Weights of a small image captioner: 90422 training examples.
Rows from block 4 of the image encoder, named by matrix and row number. Rows with one number belong to one neuron. Each number is 128 + 24 x the weight over its row's rms, rounded and kept within 0 to 255. All counts start at 0. After the name is the row's rms in percent of the matrix's.
# fc1: MLP up (encoder.blocks.4.mlp.fc1.weight, 768x256), inputs 0-127
# fc2: MLP down (encoder.blocks.4.mlp.fc2.weight, 256x768, transposed), outputs 0-127
fc1.74 114 [157 100  89 164 150 135 118 107 107 118 135  88 119 125  87 151 166 120 150 153 158  87 145 132 104 144 115 109 143 112  92 130 136 146 162 127 114 139 150 112 132  89 134 150  85 134 114  96 101 166 166 152 126 108 160 167 137 141 101  99 110 137 104 124 151 145 124  88 115 121 165 124 157 139 140 168 147 132 162 146 133 128 173  97 152 172 135 115  77 106 108 160 136 115 137 135 156 163 131 124  98 127 126 128 120 136 103 126 160 176 112 124 168 141 124 112 111 135 117 135 156 106 114  65  97 162  97 113]
fc2.74 124 [161 151 116 102 164 157 111 144 151 167 137 120 133 147 117 134 146 148 110 116 137 117 114 156 141 162 110 113 104  77 152 129 142 107 100 157 114 121 119 104  81  97 122 147  96 122 124 157 153 117  79 148 142 101 115 139 104  97 145 131 193 166 132 176 104  74  77 135 139 118 119 148 127 111  98 128  97 115  89 125 136 130 141 137 166 151 103 155 176 190  77 124 131 118 153 130 123 131 140 109 156 127 142  84 146 125 136 113 106 131 213 140 114 148 154 129 164  84 124 123 127 138  90 150 159 118 120 121]
fc1.75 146 [130  93 100  92 135 109 107 139 115 162 123 163 179 134 168 117 130 131 139 118 114 129 146 117 144  74  87 126 159 119 185 129 148 157 122 128  90  94  88 151 123 147 109 109 164 123 185 181 147 108 131 128 168 140 159  80 130  81 144 133 174 127 127 107 123 160 147 109 132  90 133 157 118 160  94 143 113 129 160 128  60 118 121 104 126 106  93 139 128 124 115 129 149 100 132 115 154 110 140  96 158 103 185 115 159 108 111 137 110 105 160 115 150 148 123 138 179 121 100 153 161 147 123  95 131 130 120  93]
fc2.75 156 [129 132 145 190 159 103 195 155 141 152 134 155 132 142 126 134 145 101 136 129 120 179 175 136 101 131 113 109 158 117 148 122 162 114 110 107 119 108  91 121 173 102 157  93 114 173 150 150 180 161  98 128 128 128 126 129 139 101  84 142 149 148 100 163 110 115 125 114  84 117 105 158 130 133  89 107 138 141 152 155 128 121 144  89 156  88  98  84 119 131  93  87 142 126 122 141 137 123 172 106 108 125 114 102 115 123  81 160 135  83 120 111 143 133 117 151 127 170 115 132 113 133 161 150 100 119 156 102]
fc1.76 077 [128  80 139 162 103 164  89 178  75 113 131 131 131 154 135 134  96 116 161 179 190 113  90 110 128 140 116 103 150 122 126 122 129 168 130  92 174 116 126 126 114  98 150 113 106 147 143 119 160 134 106 149 122  96 136 124 132 175 132 135 189  90 127 147 145 146  65 164 123 104 107  81 111 127 137 166 129 127 164 114 128 128 119 169 117 111  74 120 123 127 141 198 129 154 123 115 141 126 138 132 141 113 130 136 146 112 153 135 155 141 123 146 125 131 181  91 132 107 151 141 123  93 122 122 160 136 138 132]
fc2.76 073 [142 127 122 160 135 126 124 149 117 135  98 143 113 131 133 131 158 134 100 122 127 122 119 177 113 156  76 116 131  99 122 109 178  98 144 114 138 137 125 110 138 169 178 152 144 169 130 149 159 126 117 158 119 155 110 158  86 179 100 145 140 140 146 126 133  92 103 126 128 141 142 124 123 139 107 110 151 163 129 161 131 147 132 137 134 156  80 110 154 158 143 157  93 106 109 124 100 101 111 125 143 155 135  67 107 127 141 117  87 137 126 119  98 135 130 143 134 136 149 157 115 123 139  85 122 113 157 143]
fc1.77 088 [136 149  92 141 117 115 124 138 160 143 123 136 110 148 126 101 164 143  90 127 160 135 159 133 146 173 121 146 180 194 146  95 130 131 152 120 160  76 145 128  87  89 115  94 113 144 114 130  99 173 127 129 128 161 144 174 162 124 121 145 131  96 138 167 119 144 100 128 159  99 152 115 100 131 115 131 139 115 127 165 111 123 127 114 123 102 144 126 107 114 143 158 122  79 122  84 136 129 140 140  95 122 161 120  85 140 103 172 159 131 109  88 137  90 134  89 151 138 135 106 135 105 137 108 125 132 115 113]
fc2.77 091 [145  90 121 145 141 137 127 143 157  83 110 106  84 123 150 153 125 136 117 108 102 133 107  38  92 102 103 134 152 101 126 143 166 107 130 106 124 209 156  97 144 107 119 157 124 105  76 137 140 102 137  61 131 140 100 138 134 100  99 114 110 158 158  90 131 134 104 165 100 169 141 146 136 150 116 124 141  97  90 117 101 113 101 130 148 117 158 156 118 168 126 145 121 148 114 131 141 178 113 157 154 133 139  71 127 106  75 126 135 151 108 150 174 160  99 130 120 115 147 109 148 116 126  99 169 116 132 121]
fc1.78 124 [132 106 161 140 140  89 143  90  90 116 128 106 124 142 139 156 142 155 101 112 179 103 161 139 123 174 122 107  96  89 127 138 131 155 119  87 121 145 104 158 132 113 154 144 107 140 131 145 143 193 119 119 108 144 133 102  99 141  96 137 126  90 102 143 127 110 102 100 162 139 103  99 139 124 149 111 151 110 156 116 117 143 131 109 124 132 128 121 185 146 118 139 134  98 139 168 107 102 167 105  95 138 132 144  70 141 113  96 120 118 124 132 169  97  71 110  96 148 136 100  97 107 112 106 173 130  97 133]
fc2.78 133 [143 137 144 105 132 144 123 123 134 132 108 115 131 159 161 132  86  86 144 105 109  83  98 145 121 106 145  73 167  94 122 136 131  78 136 130 154 143 142 121 144 111 107 102 117 127 160 108 101 137 172 129 120  86 115 146 167 117 121 144 148 175 131 114 122 102 106 103 138 148  87 104 140  96 169 143  95 197 101 157 127 173 136 106 144  89 120 161 134 110 116 101 149 133 128  87 121 146 104 113 134 128 120 138 146  84 101  68 131 123 154 119 106 114 137 105  94 143 169 165 106 148 120  95 140 108 167 141]
fc1.79 099 [141 145 103 110 122 111 105 153 188 148 144 146 126 106 101 155 161 105 123 160 123 134 144 133  88 108 132 118 107 134 128 113 119 184 136 148 115 170 103 145 127 113 144 113 154 143 161 159 142 100 136 130 156 104 161 107  72  87 148 134 110 129 104  79 151 136 106 150 130 101 161 117 137 179 108  79 169 134 171 126 126 101 102 132 106 139 136 115 163  91  81 159 140 136 149 119 149 167  96 117 106 125 136 110 112  66 111 120 128 106 124 140 130 151 130 134 141 156  89  98 120 122 147 180 106 151 159  72]
fc2.79 098 [157 133 152 180 144 155  92 128 112  82 103 133 149 146 126 128 143 148 135 140 145 118 133 151 101  95 116 142 112 160 125 158  94 124  97 151 121 132 109 134  76 142 116 119 149 126 137 109 123  77 142 171 152 156 131 140 133 140 172 108 140 119 138 134 105 120 128  65 155 152 135 141  95 136 143 113 117 123  95 135  97  97 120 123 157 123 112 127 142  98 146 127 133 129 146 111 145 142 131 152  87 119 107 119 124 124 164  67  91 100 129 137 126 114  97 180 174 158 118 133 138 116 121 171 167 133 111 160]
fc1.80 103 [137 101 104 110 184 152 155 149 167 128 209 149 115 140 119  75 133 157 168 139 152 129 136 132 120 194 146 144 146 135 171 128 140 113 123  73 122 118 113 125 138 115 131  74 137 106 146 144 125 122 135 155 133 120  96 136 144  80 119 139 115 117  98 125 144 143 162 119 140  99 146 148 114 113  80 140  94 111 105 116 124 115  93 138 139 170 178 139 124 122 124 137 150 157  97 138 113 153 116 124  88 125 148 141  86 105 134 114 176 124 151 140 147 139 138  92 109 127 110 103 173 135 143 105 138 143 132 144]
fc2.80 104 [154 143 137  79 123 123 160 136 135 117 113 116 156 133  91  91 117 157 107  65 123 186 130  80 105  71 151  95 134 118 117 123 147 128 138 130 112 105  92 117  87 117 126 168 142 147 129 150 157  86 103 129 139 134 137 101 101 113 126 114 121 140 116 139 117 118 132  93 110 120 111 145 116 112 128 131  91  98 147 132 137 148 141 123 137 114 133 107  99 141 141 157 122 134 171 139 150 123 114 172  95 109 136 111  80 148 138  85 146  61 153 151 145  92 138 150 159  92 170 150  83 128 146 117 104 132 128 156]
fc1.81 052 [140 131 141 113  96 163 151 113 125 127 106 154 117 176 113 108  74 104 104 128 186 165 148 128  96 165  89 114 147 109 132 115 143 165 107 109 104 137 183 121 162 107  94 135 107 145 146 149 111 119 143 125 142  99 172 154 162 106 106 155  84 116 126 103 151 127  91 150 146 121 170  89 106  94 150 201 145 168 131 111 111 133 145 127 145 174 119 110 104 135 103 123 136  96 140 163 168 157 113 170 133 162 162 153  95 151 140 128 161 130 174 154 121 134 145 142 126 103 149 147 136 112 140 141 101  78 144 148]
fc2.81 049 [130 146 110  89 141 169 134  98 151 153 144 132 151 136 134 128 138  84 156 112  97 103  73 133 137 131 109 140  96 140 144 134 144 154 122 143 168 140 126 194 160 103 145 109 123 141 109 109 127 191  94 129 161  96 162 142  92 147 164 102 128 153 104 153 140 107 109 140 158 124 123 149 121 107 110 137 139 124 135 103 160  93 147 153 160 148 113 128 135 135 112 133 123 185 116 137 169  91 156 130 125 138 142 125 117  73 168 151 155 106 118  85 134 107 123  93 114 152 148 163 135 169 152 109 135 172 152 112]
fc1.82 133 [123 110 105 128 149 140 151 118 131 115 121 124 153 126 144 114 164  89 135 121  99 128 105 110 141 134 164  80 115 103 141 124 108 126 109 113 178 134 150 142 139  81 160 195 110 112 159 114 130 144 152 172 122 159 142 148 143 115  84 102 106 128 111 126 139  98 111 164 102 120 139 118 111 160 146 139 116 103 155  83 140 109 132 139 140 128 110 107 120 145 142 134 148 123 115  75 187 180 156 107 182 133 111 124 156 115 124 180 167 150  88  93 168 143 123 109 155 142  91 143 149  92 141 188 135 107  96 108]
fc2.82 145 [175 142 161 102 153 176 125 112  89 140 104 186 118 126  98 129  96 102 124 141 166 151  98 101 141 136  87 103 113 126  93 106 138 159 139  91 117 119 156 101 102  81  96 140 117 116 120 174 127 137 153 110 132 115 132 138  91 115 146 123 138 154 141 149 132 130  88 115 182 138 133 136 159 141 112 143 151 131 144  88 119  91 168 154 150  84 127 149 174 166 125  97 127 162 128 164 126 144 137 167 111 101 137 141 117 125 112 145 137 110 139 169 111  88 135 138 108 145  96 131 141 141 154 160 111 116 131 133]
fc1.83 117 [120 147 115 127 102 150 128 130  93 120 106 141 145 130 114 121 132 123 129 159 144 122 145 128  84 110 143 137  86  96  76 150 179 147 130 139 125 118 114 161 141  91 160 100 140 115 124 103 167 124 162 123  99 102 122 148 103 150 110 104 112 112 133 112 150  79 128 146  91  88 121 113 106 133 127 128 145  94 143 139  90 140 123 106 143 163 126  99 121 138 119 103 136 138 134 130 131 108 140 126 108 146 118 156 164 163 149 115 140 135 157 165 116 105  98 115 137 148 156 136 127 111 123 121 173 125 111  80]
fc2.83 112 [134 125 117 112 164 155 110 149 121 128 168 140 103 113 125 127 116  89 178 121 120 141 140  92 186 127 107 129 134 123 133 160 102  91 148 103 129 143 136 101 164 119  96 137 160 164 110 148 156 125 116 189  76 123 169 116 120 185 166 169 114 140 159  99 116  91 152 128  61 158 105 137 116  89 109 162 130 102 113 178 129  98 127 122 158 142 112 109 140 115 112 130 106 132 141 147 144 149 129 138 134 142 118 100 160 143 106 108 136 131 144 118  86 137 107 172 160 152 165 138 117 152 150 197 112 122 128 154]
fc1.84 040 [ 87 151 140 151 104 102 125 131 136  85 112 160 135 109 139 121 137  91 110 154 107 139 129 118 108 123 152 101 153 115 162 129 111 163  97 148 107 164 105 176  98 132 125 149 132 142 115 159 128 139 155 115 126 151 147 153 132 127 140 139 107 184 135 108 133  89 152 151 156 181  84 158  70 131 125 123 130 139 134 124 150 152 143 104 148 111 157 123 107 127 126  83 147 111 133 128 149 113 125 158 103 160 116 105 138 149 165 156 107  88 166 137 157 102 137  99 112 172 148 132 143 178 150  89  80 139 119 140]
fc2.84 039 [107 127 125 110 174 132 119 134 131  75 166 139 114 139 113 136  95 122 116 138 161 120  90 117 168 130 123  79 146 124 141 108  98 102 158 106 127 112 137 137 107 149 153 111 163 149 148  89 107 140  91 111 153 108  84 126 115 129 167 119  91 122 149 121 113  92  75 121 125 131 133  61 152 141 157 128 133  86 108  87 135 118 107 154 116  94 145 135 110 112 171 143  77 106 160 144 169 144 106 124 171 123  86 127 123 147 113 143 149 148 160 142 114  83  60 136 131 142 114 133 175 144 126 105 114 122 114 155]
fc1.85 065 [141 147 139 136 110 105  79  81 130  99 160  92 121 128 122 119 169 113 127 129 127 106  96 130  53 142 137 169 123 113 163  68  87 137 115 131 178 124 160 126  96 124 105 117 148 126 115 190 129 149 123 148 120 121 121 141  95 127 135 138 149 106 139 113 137 107  91 142  76 147  82 119 110 138 159 134 165 124 122 144  98 143 137 198 138 119 140 182 166  95  79 119 114 137 127 151 118 135 148  99 133 130 104 134 155 154 113 158 143 119 123 147 158 114 121 136 152 140 132  82 131 114  90 123 147 144 137 149]
fc2.85 059 [153 126  82 112 159 112 112 140 105 127 140 139 171 138 117 112 128 117 145  97 118 116 146 134 145 160 117 103 109 129 115 175 115 114 133 105 159 124 137 109 139  98 125 110 113 118 173 101 105 106 112 101 110 121 136 116  95 122 123 120 133 121 119 136 141  96  88 140 120 148 150 115 125  81 163 125 134 141 108 161 145 117  88 168 177 116 165 109 155 127 171 132 184 129  86 172 128 106 103 117 116 135 117 120 133 154 149 112 114 164 121 140  93  95 138 145 153 134 104 148 107 130 117 130 163  66 146 166]
fc1.86 077 [108 135 131 131 142 138  96 111  83 158 103 125 142 146 155 110 108  81  95 111 168  93  95 114  90 101 112 164 154 105 102 107 144 121 158 127 142 105 145 115  93  95 110 106 148 134 141 124 135 123  94 149 127 143 108 116 111 123  82 175 104 107 129 128 109 164  91 122 159 143 176 145 157 159  93 128 134  99 119 126 111 158 120 106 129 121 185 145 152 112 110 108 143 101  77 123 152 136 156 159 134 174 104  75 137 145 105  66 125 120  93 172 123 159 110 112 174 172 142 113 117 146 122 111 105 171  76 147]
fc2.86 075 [105  94  80 108 136 175 145 134  96 130 134 147  94  94 105 140 136 185 149 114 153 139 157  98 111 117 135 130 107 146 156 156 127 119 110 131 139 101 114 202 188 112 139 133 120 147 132 131 122 116  94  74 156 109 136 123 159 153 144 151 132  97 124 108 126  88 117  99 138 151  87 134 115 147 102 123 143 124 162 122 140 144 120 133 157 145  98 147 119 165 141 158 136 123  92 144 133 130 104 132 145 138  77 136 108 136 171 128 132 111 141 138 155 103 162 125 104 129 117 122 110 126 163  90 133 145 114 152]
fc1.87 087 [128 126 126  98 177 111 101 125 154 137 112 119 157 159 133 122 131  78 126 129 119  89 129  75  91  90  96 132  87 153 136 112 113 141 131 109  79 134 126 125 105 142 131 134 108 127 128 159 119 131 168 135 102 149 133 144 157 118 143 142 115 152 131 120 120 127 165 138 127 158 136 136 148 151 159 116 109 129  88 118  97  98 120 149 120 187 124 130 108 103 114 104 112  67 124 104 155 135 132 131 136 127 140 159  88 121 124 135 115 147 105 146 154 121 138 119 114 150 128 125 142 102  86 164 115 108 145 144]
fc2.87 091 [ 93 144 154 117 112 149 120 150 134  88 145 150 122 117 109 153 174 115 156 142 166 138 121  90  94 139 133 100  92 127 160 130 103 137  95 153 118  88  86 114 142 168 123 138 171 143  82 138 149 122 158 116 156 114 137 100 129 136 107 160 161 126 151 128 144 141 100 150  90 102 149 131 132 123  87 124 132 125 137 118 144 164 116 128 115 103 119 138 101 128  80 136 127 131 113 119 103 124 130 118 147 113 139 120 136 124 119 126 116 115  94 137  69 109  98 105 178 126 128 117 121 134 131 189 130 147  79 122]
fc1.88 098 [143 137 112 134 126 128 102 124 146 116 169 154  91 150 118 127  92 123 141 158 179 109 164 138 150 131 108 136 117 118 125 128 148 130 175  85 133  95 123 123 100 120 176 128  99  90 130 139 144 146 142 143 184  94 106 103 153 123 126 136 118 194 123  92 139 142 119 110 131 127 134 133 134 162 121 133 155 127 163 168  87  98 128 129 145 105 135 125 131 126 119 127  72 108 117 124 188 187 111  76 116 141 114  98 153 151 108 107 145 104 111  99 135 110 104 133 139 100 119 103 171  87 146 142 129 121 104 115]
fc2.88 097 [135 123 120 139 179 103  84 111 143 169 114 144 113 129 122 177 126  97 121 103 157 140 133 117 133 151  83 124 108 119 137 121 119 158 134 172 133 143 131 121 111 125 137 156 135 126 104 167 136  92  97 119  82 139  88 136 154 111 137 146 114  97 106 151 190 118 128 147 157 137 101 129 109 128 137 104 145 101 138 141 114 101 116 127  82 114 167 144 140 113 135 158 144 108 145 121 143 104 145 105  51 136 161  92 103 146 118 158 160 154 135 161 144  99 114 140 144 165 112 155 134 141 129 118 101 123 127 141]
fc1.89 061 [150 148 137 148 129 134 119 106 118 180 145 151 105 146 151 128 146  90 161 130 141 119 103 149 158 106 116 135 160 162  87 152 142 124 156 104 110 133 115 112 153 113 164 138 133 126 154 165 143 116 138 131  94 116 103 114 126 128 104  98 113 116 133 140 134 161 136 112 160 120 121 141 115 128 128  86 110 123 106 148 144  73 142  99 156 118 123 123 174 149 123  88 126 112 115  67 161 180  94 127 163 100 144 118 117 120 152 191 101  68 128 158 138 116 119 126 173  82 155 119 144 177 106 117 120 128 134 160]
fc2.89 066 [170 148 125 156 129 107 142 127  41 115 133  77 120 131  94 154 122 139 105 157 129  97 144 127 116 113 105 120 156  90 142 138 111  81 159 114 121 156 116 110 129 135 145 140 123 119 133 142 146 114 176 100 138 108 154 164 163 129 149 119 150  99 109 139 137 109 128  94 139 101 111 164  98 172  90  90  81 129 168 118 135  98 121 131 111 169 155 114 174 103 151 115 122 159 184 171 120  99 103 130 133 122 141 146 128 123 141 157 124 130  97 103 123 181 102 101 127 116 121 143 104  88 147 151 158 106  98 113]
fc1.90 116 [ 85  84 104 166 144 158 123  94 114 170 103 113 158 166 131 160  81 126 152 138 104 168 127 143 135 156 151 130 180 168 125 134 119 101 118 146  92  65  79  87 117 142 151  98 155 109 120 104 146 122 134 141 123 152 129 134 135 127 123 106 129 113 127  93 118 131 120 129 138 107 101 151 101 155 149 182 118 129 127 129 163 173 125 131 107 155 192 150 132 156 122 140 121 106 158 129 155 120 139 129 125 169 122 139 191 138 112 159 158 136 121 118 115 135 136 133  88 146 125 130 124 116 131 145 106 128 146 134]
fc2.90 130 [103 133 172 122 119 133  91 108  93 138 117 103 130 136  92 113 166 114 130 132 134  97 159 164 128  88 116 157 142 127 149  94 144 106 138 170 126 116 133 100  97 155 103 124 123 147 137 154 147 114  93 137 134 113 144 102 110 128 137 162 112 147 127 119 208 134 106 145 101 147 124  92  94 113 171 138 120 150 144 128 133  68 140 124 144 128 158 144 179 126 139  91  97 135 139 155 108  99 168 132  82 123 115 140 124 147  59 129  96 103 110 157 154 136 129 152 122 126 102 144 128 193 117  96 144 155 147 130]
fc1.91 110 [100 131 115 156 107 127 139 156 102  92 109 134 106 135  87 141  84 126 141 130 122 161 109 119 117 153 105 122  94 122 131 162 105 150 135 159 133 147 185 118 126 137 109 118 117 147 117 141 103 123 161 117 109 136 130 120 118 129 113 128 113 111 106 106 141 117 161 138 126 119 182 126 144 143 127 132 142 110 141 152 134 124 149 163 126 127 166 111 111 122 146  75 108 110 135 131 103 152 137 135 107 147 134 156 151 156  77 114 117  88 159 127 135 136  91 131 145  99 108 155 128 111 139 162 135  54  93 159]
fc2.91 118 [132  88 127  78  88  87 140  90 129 139 140 139 103 138 157 127  98 115 155 107 160 118 171 137  97 120 140 123 109 166 155 135  98 116 111 122 122 102 122 118 135 152 153 136 119 147  95 121 124 152 103 117 104 122 126 131 120 111 170 132 146 150 158 117 118  88 158  96 145 132 121  99 112  68 109 112 160 131 121 166 132 136 155 168 104  96 122 128 104 133 149 135 129 126 131 117 138 114 153  99 138 111 140 157 170 112 103 113 117 131 139 106 131 113 132 133 136 106  94 103 153 135 148 120 107 112 158 155]
fc1.92 106 [ 91 114 140 127 126 146 148 103  86 141 149 116 124 154 103 146 117  84 161 120 125 140 146 129 150 113  67 117 187 113 166  73 110 174 163 107 147 127 122 128 117 139 155 124 141 104 124 135 174 140 135  88 158 100 139 138 127 129 106 174 108 141 111 149  87 127 116 143 106 133  96 128  94 146 101 130 146  82 115 113 129 165 126 120 110 150  96 149 177 120 156  86 109 127 130 101 132 100 128 148  90  95 109 121 170 114 134 111 134 134  94 184 108 128 149 125 143 123 119 137 169 139 122 148 135 133 154 109]
fc2.92 100 [127 152 153 125 103 147 145 100 121 137 105 133 145 115 120 120 140 141 109 138 155 112 138 184 131 174  98 158  94 144 120 126 143 163 132 123 162 135  90 126 103  93  93 134 108 111 160  98 132 105 152 133 160 133 152  48 127 129 136 157 186 139 139 105 141 128 130 150 154 117 117  67  95 126 142 150 141 117 157 124 149 136 136 120 112 132 154 136 192 143  85  99  96 151 167 151 123 141 132 154 118 160 158 130 141 149 157 109  87 111  82 138  93 123 120 134 123 132  89 122 162 147 104 101 111 131 104 150]
fc1.93 108 [113 125 121 130 156 116 173 131 130  98 125 149  96 152 152 173 165 119  93 104 144 156 120 111 141 137 139 142 131 133 125 107 114 125 183 153 174  79 121 124 132 149 137 107 117 125 114 125  83 133  83 156  96 165 129  95  88 122 147 112 151 119 120 127 169  98 148 107 124 110 114  86 120 112 179 138 132 113 110 100 157 158 101 136 107 127 151 166 128 140  99 128 104 115 118 143 124 133 138 161  72 156 124 152 108 149 135 197 147 155 152 129 151 161 131 118 119 100 142 122 106 101 156 136 123 119 121  86]
fc2.93 117 [142 163 158 131 124 143 122 123 130 134 132  96 165 111 138 169 168 125 108  96 106 117 129 133 117 128 133 136 106 142 120 128 140 102 152 125 136 106 127 122 149 126 128 161 112 130 141 116 105 124 189 121 132  90 106 158 119 128 141 126 126 130 113 137 154 103 128 139 116 101 136  95 135 109 139  93  84 139 103  83 121 118 149 139 111 150 166 137 123 145 125 115 126 105 160 145 118 150 109 141 158 121 122 152  78 115 108 126 142 134 101 113 149 127 120 178 132 139  93 182 181  88 135 119 135 171  71 184]
fc1.94 108 [163 116 122 165 117 133 137 128 123  89 164 129 138 188 125 146 147 111 181 109 129 123 121 114 100 126  94 114 150  69 131 101 164 124  99 114 156 139 145 135 115 143 140 131 142 114 128 112 102 121 114 121 170  91 118 152 108 120  72 123 147 128 145 156 130 132  92 101  92 147 155  68 132 141 146 163 124 113 116 124  78 122  99 124 132 162 141 167 150 132 143 113 123 125  93 114 128  97 139 109 114 135 133 159 161 128 111 143 123  98  80 135 162 140 143  96 124 136 139 103 122 139 151 123 124 178 162 133]
fc2.94 104 [137 118 118 147 128 107  95  91 125 120 142 137 118 149 126 114 109  80 119  92  84  81 127 171  71 118 142 118 112 106 141 139 139 131 118 121  84 158 134  97 132 119 149 133 127 117  99  64 112 132 152 127 110 132 158  98 153 122 140  87 156 129 143  79 113 133 128 204 146 118 141 130 112 136 133 129 134 143 123 125 105 109 129 163 122 123 116 149 109 101 143 151 126 113  87 171 140  88 154 105 155 117 158 167 119 120 121 136 142 128 110 143 146 105 128  99 122 155 110 136  90 123 132 116 134 186 139 132]
fc1.95 102 [158 158 165 159 112 115 101 123 146 115 122 186  98 153  98 165 133 148 138 125 125 159 124 149 121 118 124 139 155 136 131 150 146 178 103 140 117 136 173 170 106 113 129 116 131 118 161 119 177 137 137 156 135 121  98 123 135 132 144 125 132 138 133  98 127 151 122 142 162 133 108 177 144 151 110 120 116 160 146 131 116 127 130  97 134 120  73 144 120 143 159 182 109 109 137 134 134 153 148 164  87 100 109 112 145 148 115  97  56 123 128 155 101 140 115 121 160 104 166 128 123 199 121 131 120  84 162 142]
fc2.95 102 [120 129 131 156 126 167 106 126 144 127 134 132 154 103 140 133 147  63  92 150 140 158 111  94 166 107 114 119 118 123 156 168 138  81 132 119  93 127 144 178 155 136 146  79 157 123  90 147 150 118 101 155 139 125 156 112 136 119 119 121 101 183 117 107 134 160 121 119 142 121 124 148 114 127 124 139 106 156 153 121 110 173 129 152 141 105 159 120 151 152 167 141 129  72 107 133 137 130 116 114 153 158 132 112 125 127 128 111 148 124 142 121 104 140 101 157 140 174 111 101 162 109 124 104 112  97  83 111]
fc1.96 120 [158 193 131  97  99 150 122 108 145 130 100 150 133 144 141 115 110 150 143 115 121  91 106 105 114 100 129 101 121 156  80 143  98 112 149 108 114 116 102 143  89 134  71 123 118 108 136 141 127 108 156 136 104 101 148 129 136 107 130 130 133 161 182 102 180 180  92 145 142 184 167 168 122 134 160 122 144 168 120 114 151  56 159 136 150 131 125 169 131 101 116 120 138  79  92 124 110 113  73 181 114 108 161 154  95 138  98 118 125  90 103 156 131 123 126 165 134 147 125 149 137 121 115 133 117  99 110 127]
fc2.96 127 [116 114 172 128  95 116 108 115 103 141 111 118 153 118 101 134 146  96 116  86 119 133 105 122 121 131 181 138 146  84  82 120 149 110 172 124 134 124 110 165 207 125 124 161 146 158 119 137 136  92 110 102  88 122 143  93 130 146 164 183 147 126 160 124 129  77 119 109 118 113 126 132 137 156 119 117 152 140 130 164 102 140 106 109 120  89 162  88 121  63 132  90 127 170 155 131 131 101 161 114 166  90 104 120 109 137 134 125 133  70 115 108 132  98  99 122  95 156 149 136 133  93 104 123 127 157  93 118]
fc1.97 127 [126 192 127 138 146 140 157 121 123 113  90 124 158 148 128 129 128 105 124 112 146 134 137 140 138 154 171 113 131 122 127 138 121 120 132 116 178 146 129 111 114 102 134 105  93 129  97 122 135 179  97 136 111 151 130 131  95 128  68 137 125  89  96 144 115 112  91 118  92 143 138 106 124  97 143 136 158 100 137 134 162 111 155 116 150  97 132 134 128  66 163  93 124  89  96 129 111 161 105 142  96 119 109  55 122 115 151 126 137 106 100 129 107 134 120 173 100 113 139  62 127 139 163 139 143 103 146 104]
fc2.97 135 [ 89 169 150 135 186 113 162 157 146 107 130 126 151 131 161 133 136 136 120 125 142 125 140 124 129 108 116 125 152 160 101 141 118 140 143 141 119 113 113  79 147  75 197 111  97 177 126 157 108 129  85 168  86 161 161 141  84 132 108 128 163 125  90 157  80 109  91 138  88 131 143 128 112 116 116  97 115 129 144 120 133 125 105  92 140 126 122  88 148 125 139 105 129  88  73 119 109 143 107 120 132 134 110  98 129 153 109 177 141  95 104  92  85 132 149 166 113 134  82  87 117 129 165 154  95 100 155 145]
fc1.98 108 [ 80 130 169 116 152 103 117 143 128 117 162 110 193 112 116 142 117 134 157 112 133 123 129 175 131 116 146 102 158 158 142 117 149 123 127 117 169 126 135  94 166 143 125 137 126 149 147 165 147 139 152  88 142  74 102  84 106 107 107 119 126 168 167 134 125 140  87 175 121 133 162  99 154  98 162 146 141 114 107 110 127 149 158 136 123 152 127  91 164 159 118 118 149 101 142 133  73 166 161 137 159 120 119 149 107 117 133 137 141 131 152 135 122 101 148 174 173 136 120 140 144 142 175 137 139 129 113 111]
fc2.98 107 [142 123 107 100 130 106 162 130 141 155 164  89  99  91 115 100 137 136 168 140  98  97  99 121 110 117 150 143 168 128 109 126 114  90 147 143 157 125 122 141 130 124 154 129 134 125  97 109 114  98 123 111 145  99 138 108  95 143 132 158 168 148 161  98 118 104 145 107  90 165 162  95 146  97 107 126 111 168  99 161 137 162 137 164 149 108 131 117 135 163 138 145 134 124 113 149 123 121  76 100 121 152 129 103 108 131 134 108 119  99 141 123  82 172 121 134 111 147  91 138 106  91  93 111 156 131 138 171]
fc1.99 074 [ 95 131 124 130 152 154 151 129 193 150 157 109 131  60 148 179 161 167 155 139 162 138 148 135 157 124 127 141 113 129 153 128 127  99 141 128 139 103  97 152 134 126 109 116 100  98 129 148 133 117 152 154 128 133  95 135 125  86 131 121 130 140 138 115 156 120 135  87 109 125 130 129  81 134 147 112 134 168 130 149 142 110 109 162  74 119 169 126 110 144 151 108 106  99 154  79  88 120 163 128  74 137 109 161 125 135 108 135 135 143 112 103 152 112 172 158 128 120 102 141 113 103 130 101 147 128 147 116]
fc2.99 073 [117 120 106 140 137 101 151  98 111 151 154 145 139 146 132 161  89 143 127 107 120 132 139 117 136 106 146 105 116 134 118 117  98 135 139 188 137 111 137 114 136 146 131 140 159 118  67 149 164 122 160  81 133 108 165 106 109  90 153 142 119 107  94 143 140  94 143 170 121 135 125 147 147 125  83  96 162 169 125 188 173 117 137 153 139 132 133 171 137 128 169 164 191 118  87  88 121 164 147  92 174 116  95  92 102 117 121 117  91 143 129 123 139 112 144 127 106 134  99 112 151 119 132 137 112 161 127 170]
fc1.100 101 [130 162 120 181 104 133 120 150 147 122 148 110 146 118 116 127 103 129 145 176 172 150 140 151  97 129 105 129 104  89 115 131 149 145 108 117 102  58 152 160 108 140 195  73 151  93 138 113 149 141 158 201 118 141 114 156 105 129 116 119 137 103 166 132 142 141 186 169 116 113 119 144 116 138 113 145 109 130 122 159 110 145 142 128 103 153 129 168 125 162 170 179 125 108  97 172 133 152 123  81 182 124 132 120 102 131 109 140 120 144 104 105 142  95 110 132 141 117 131 133 143 131 134 123 149  96 118 129]
fc2.100 104 [150  74 137  76 138 111  86 123 150 146 134 102 156 116 158 104 118 107 123 135 143 153  90 140 145 153  99 149 153 150 135  78 123 120 134 107 112 118  94  92 154 154 167  90 177  58 124 112 146 131 161 117 130 127 110 151 168  74  96 142 129 114 142 133 153 137 136 150 134 105 103 130 129  80 103  85 130 100 137 145 107 110 148 117  75 137 145 110 127  95 124 149 105 117 131 152 124 147 128 127 155 162 167 188 158 128 114 147 143 159 122  89  93 136 127 135 128 149 115 126 108 137 170 141 150 120  98 141]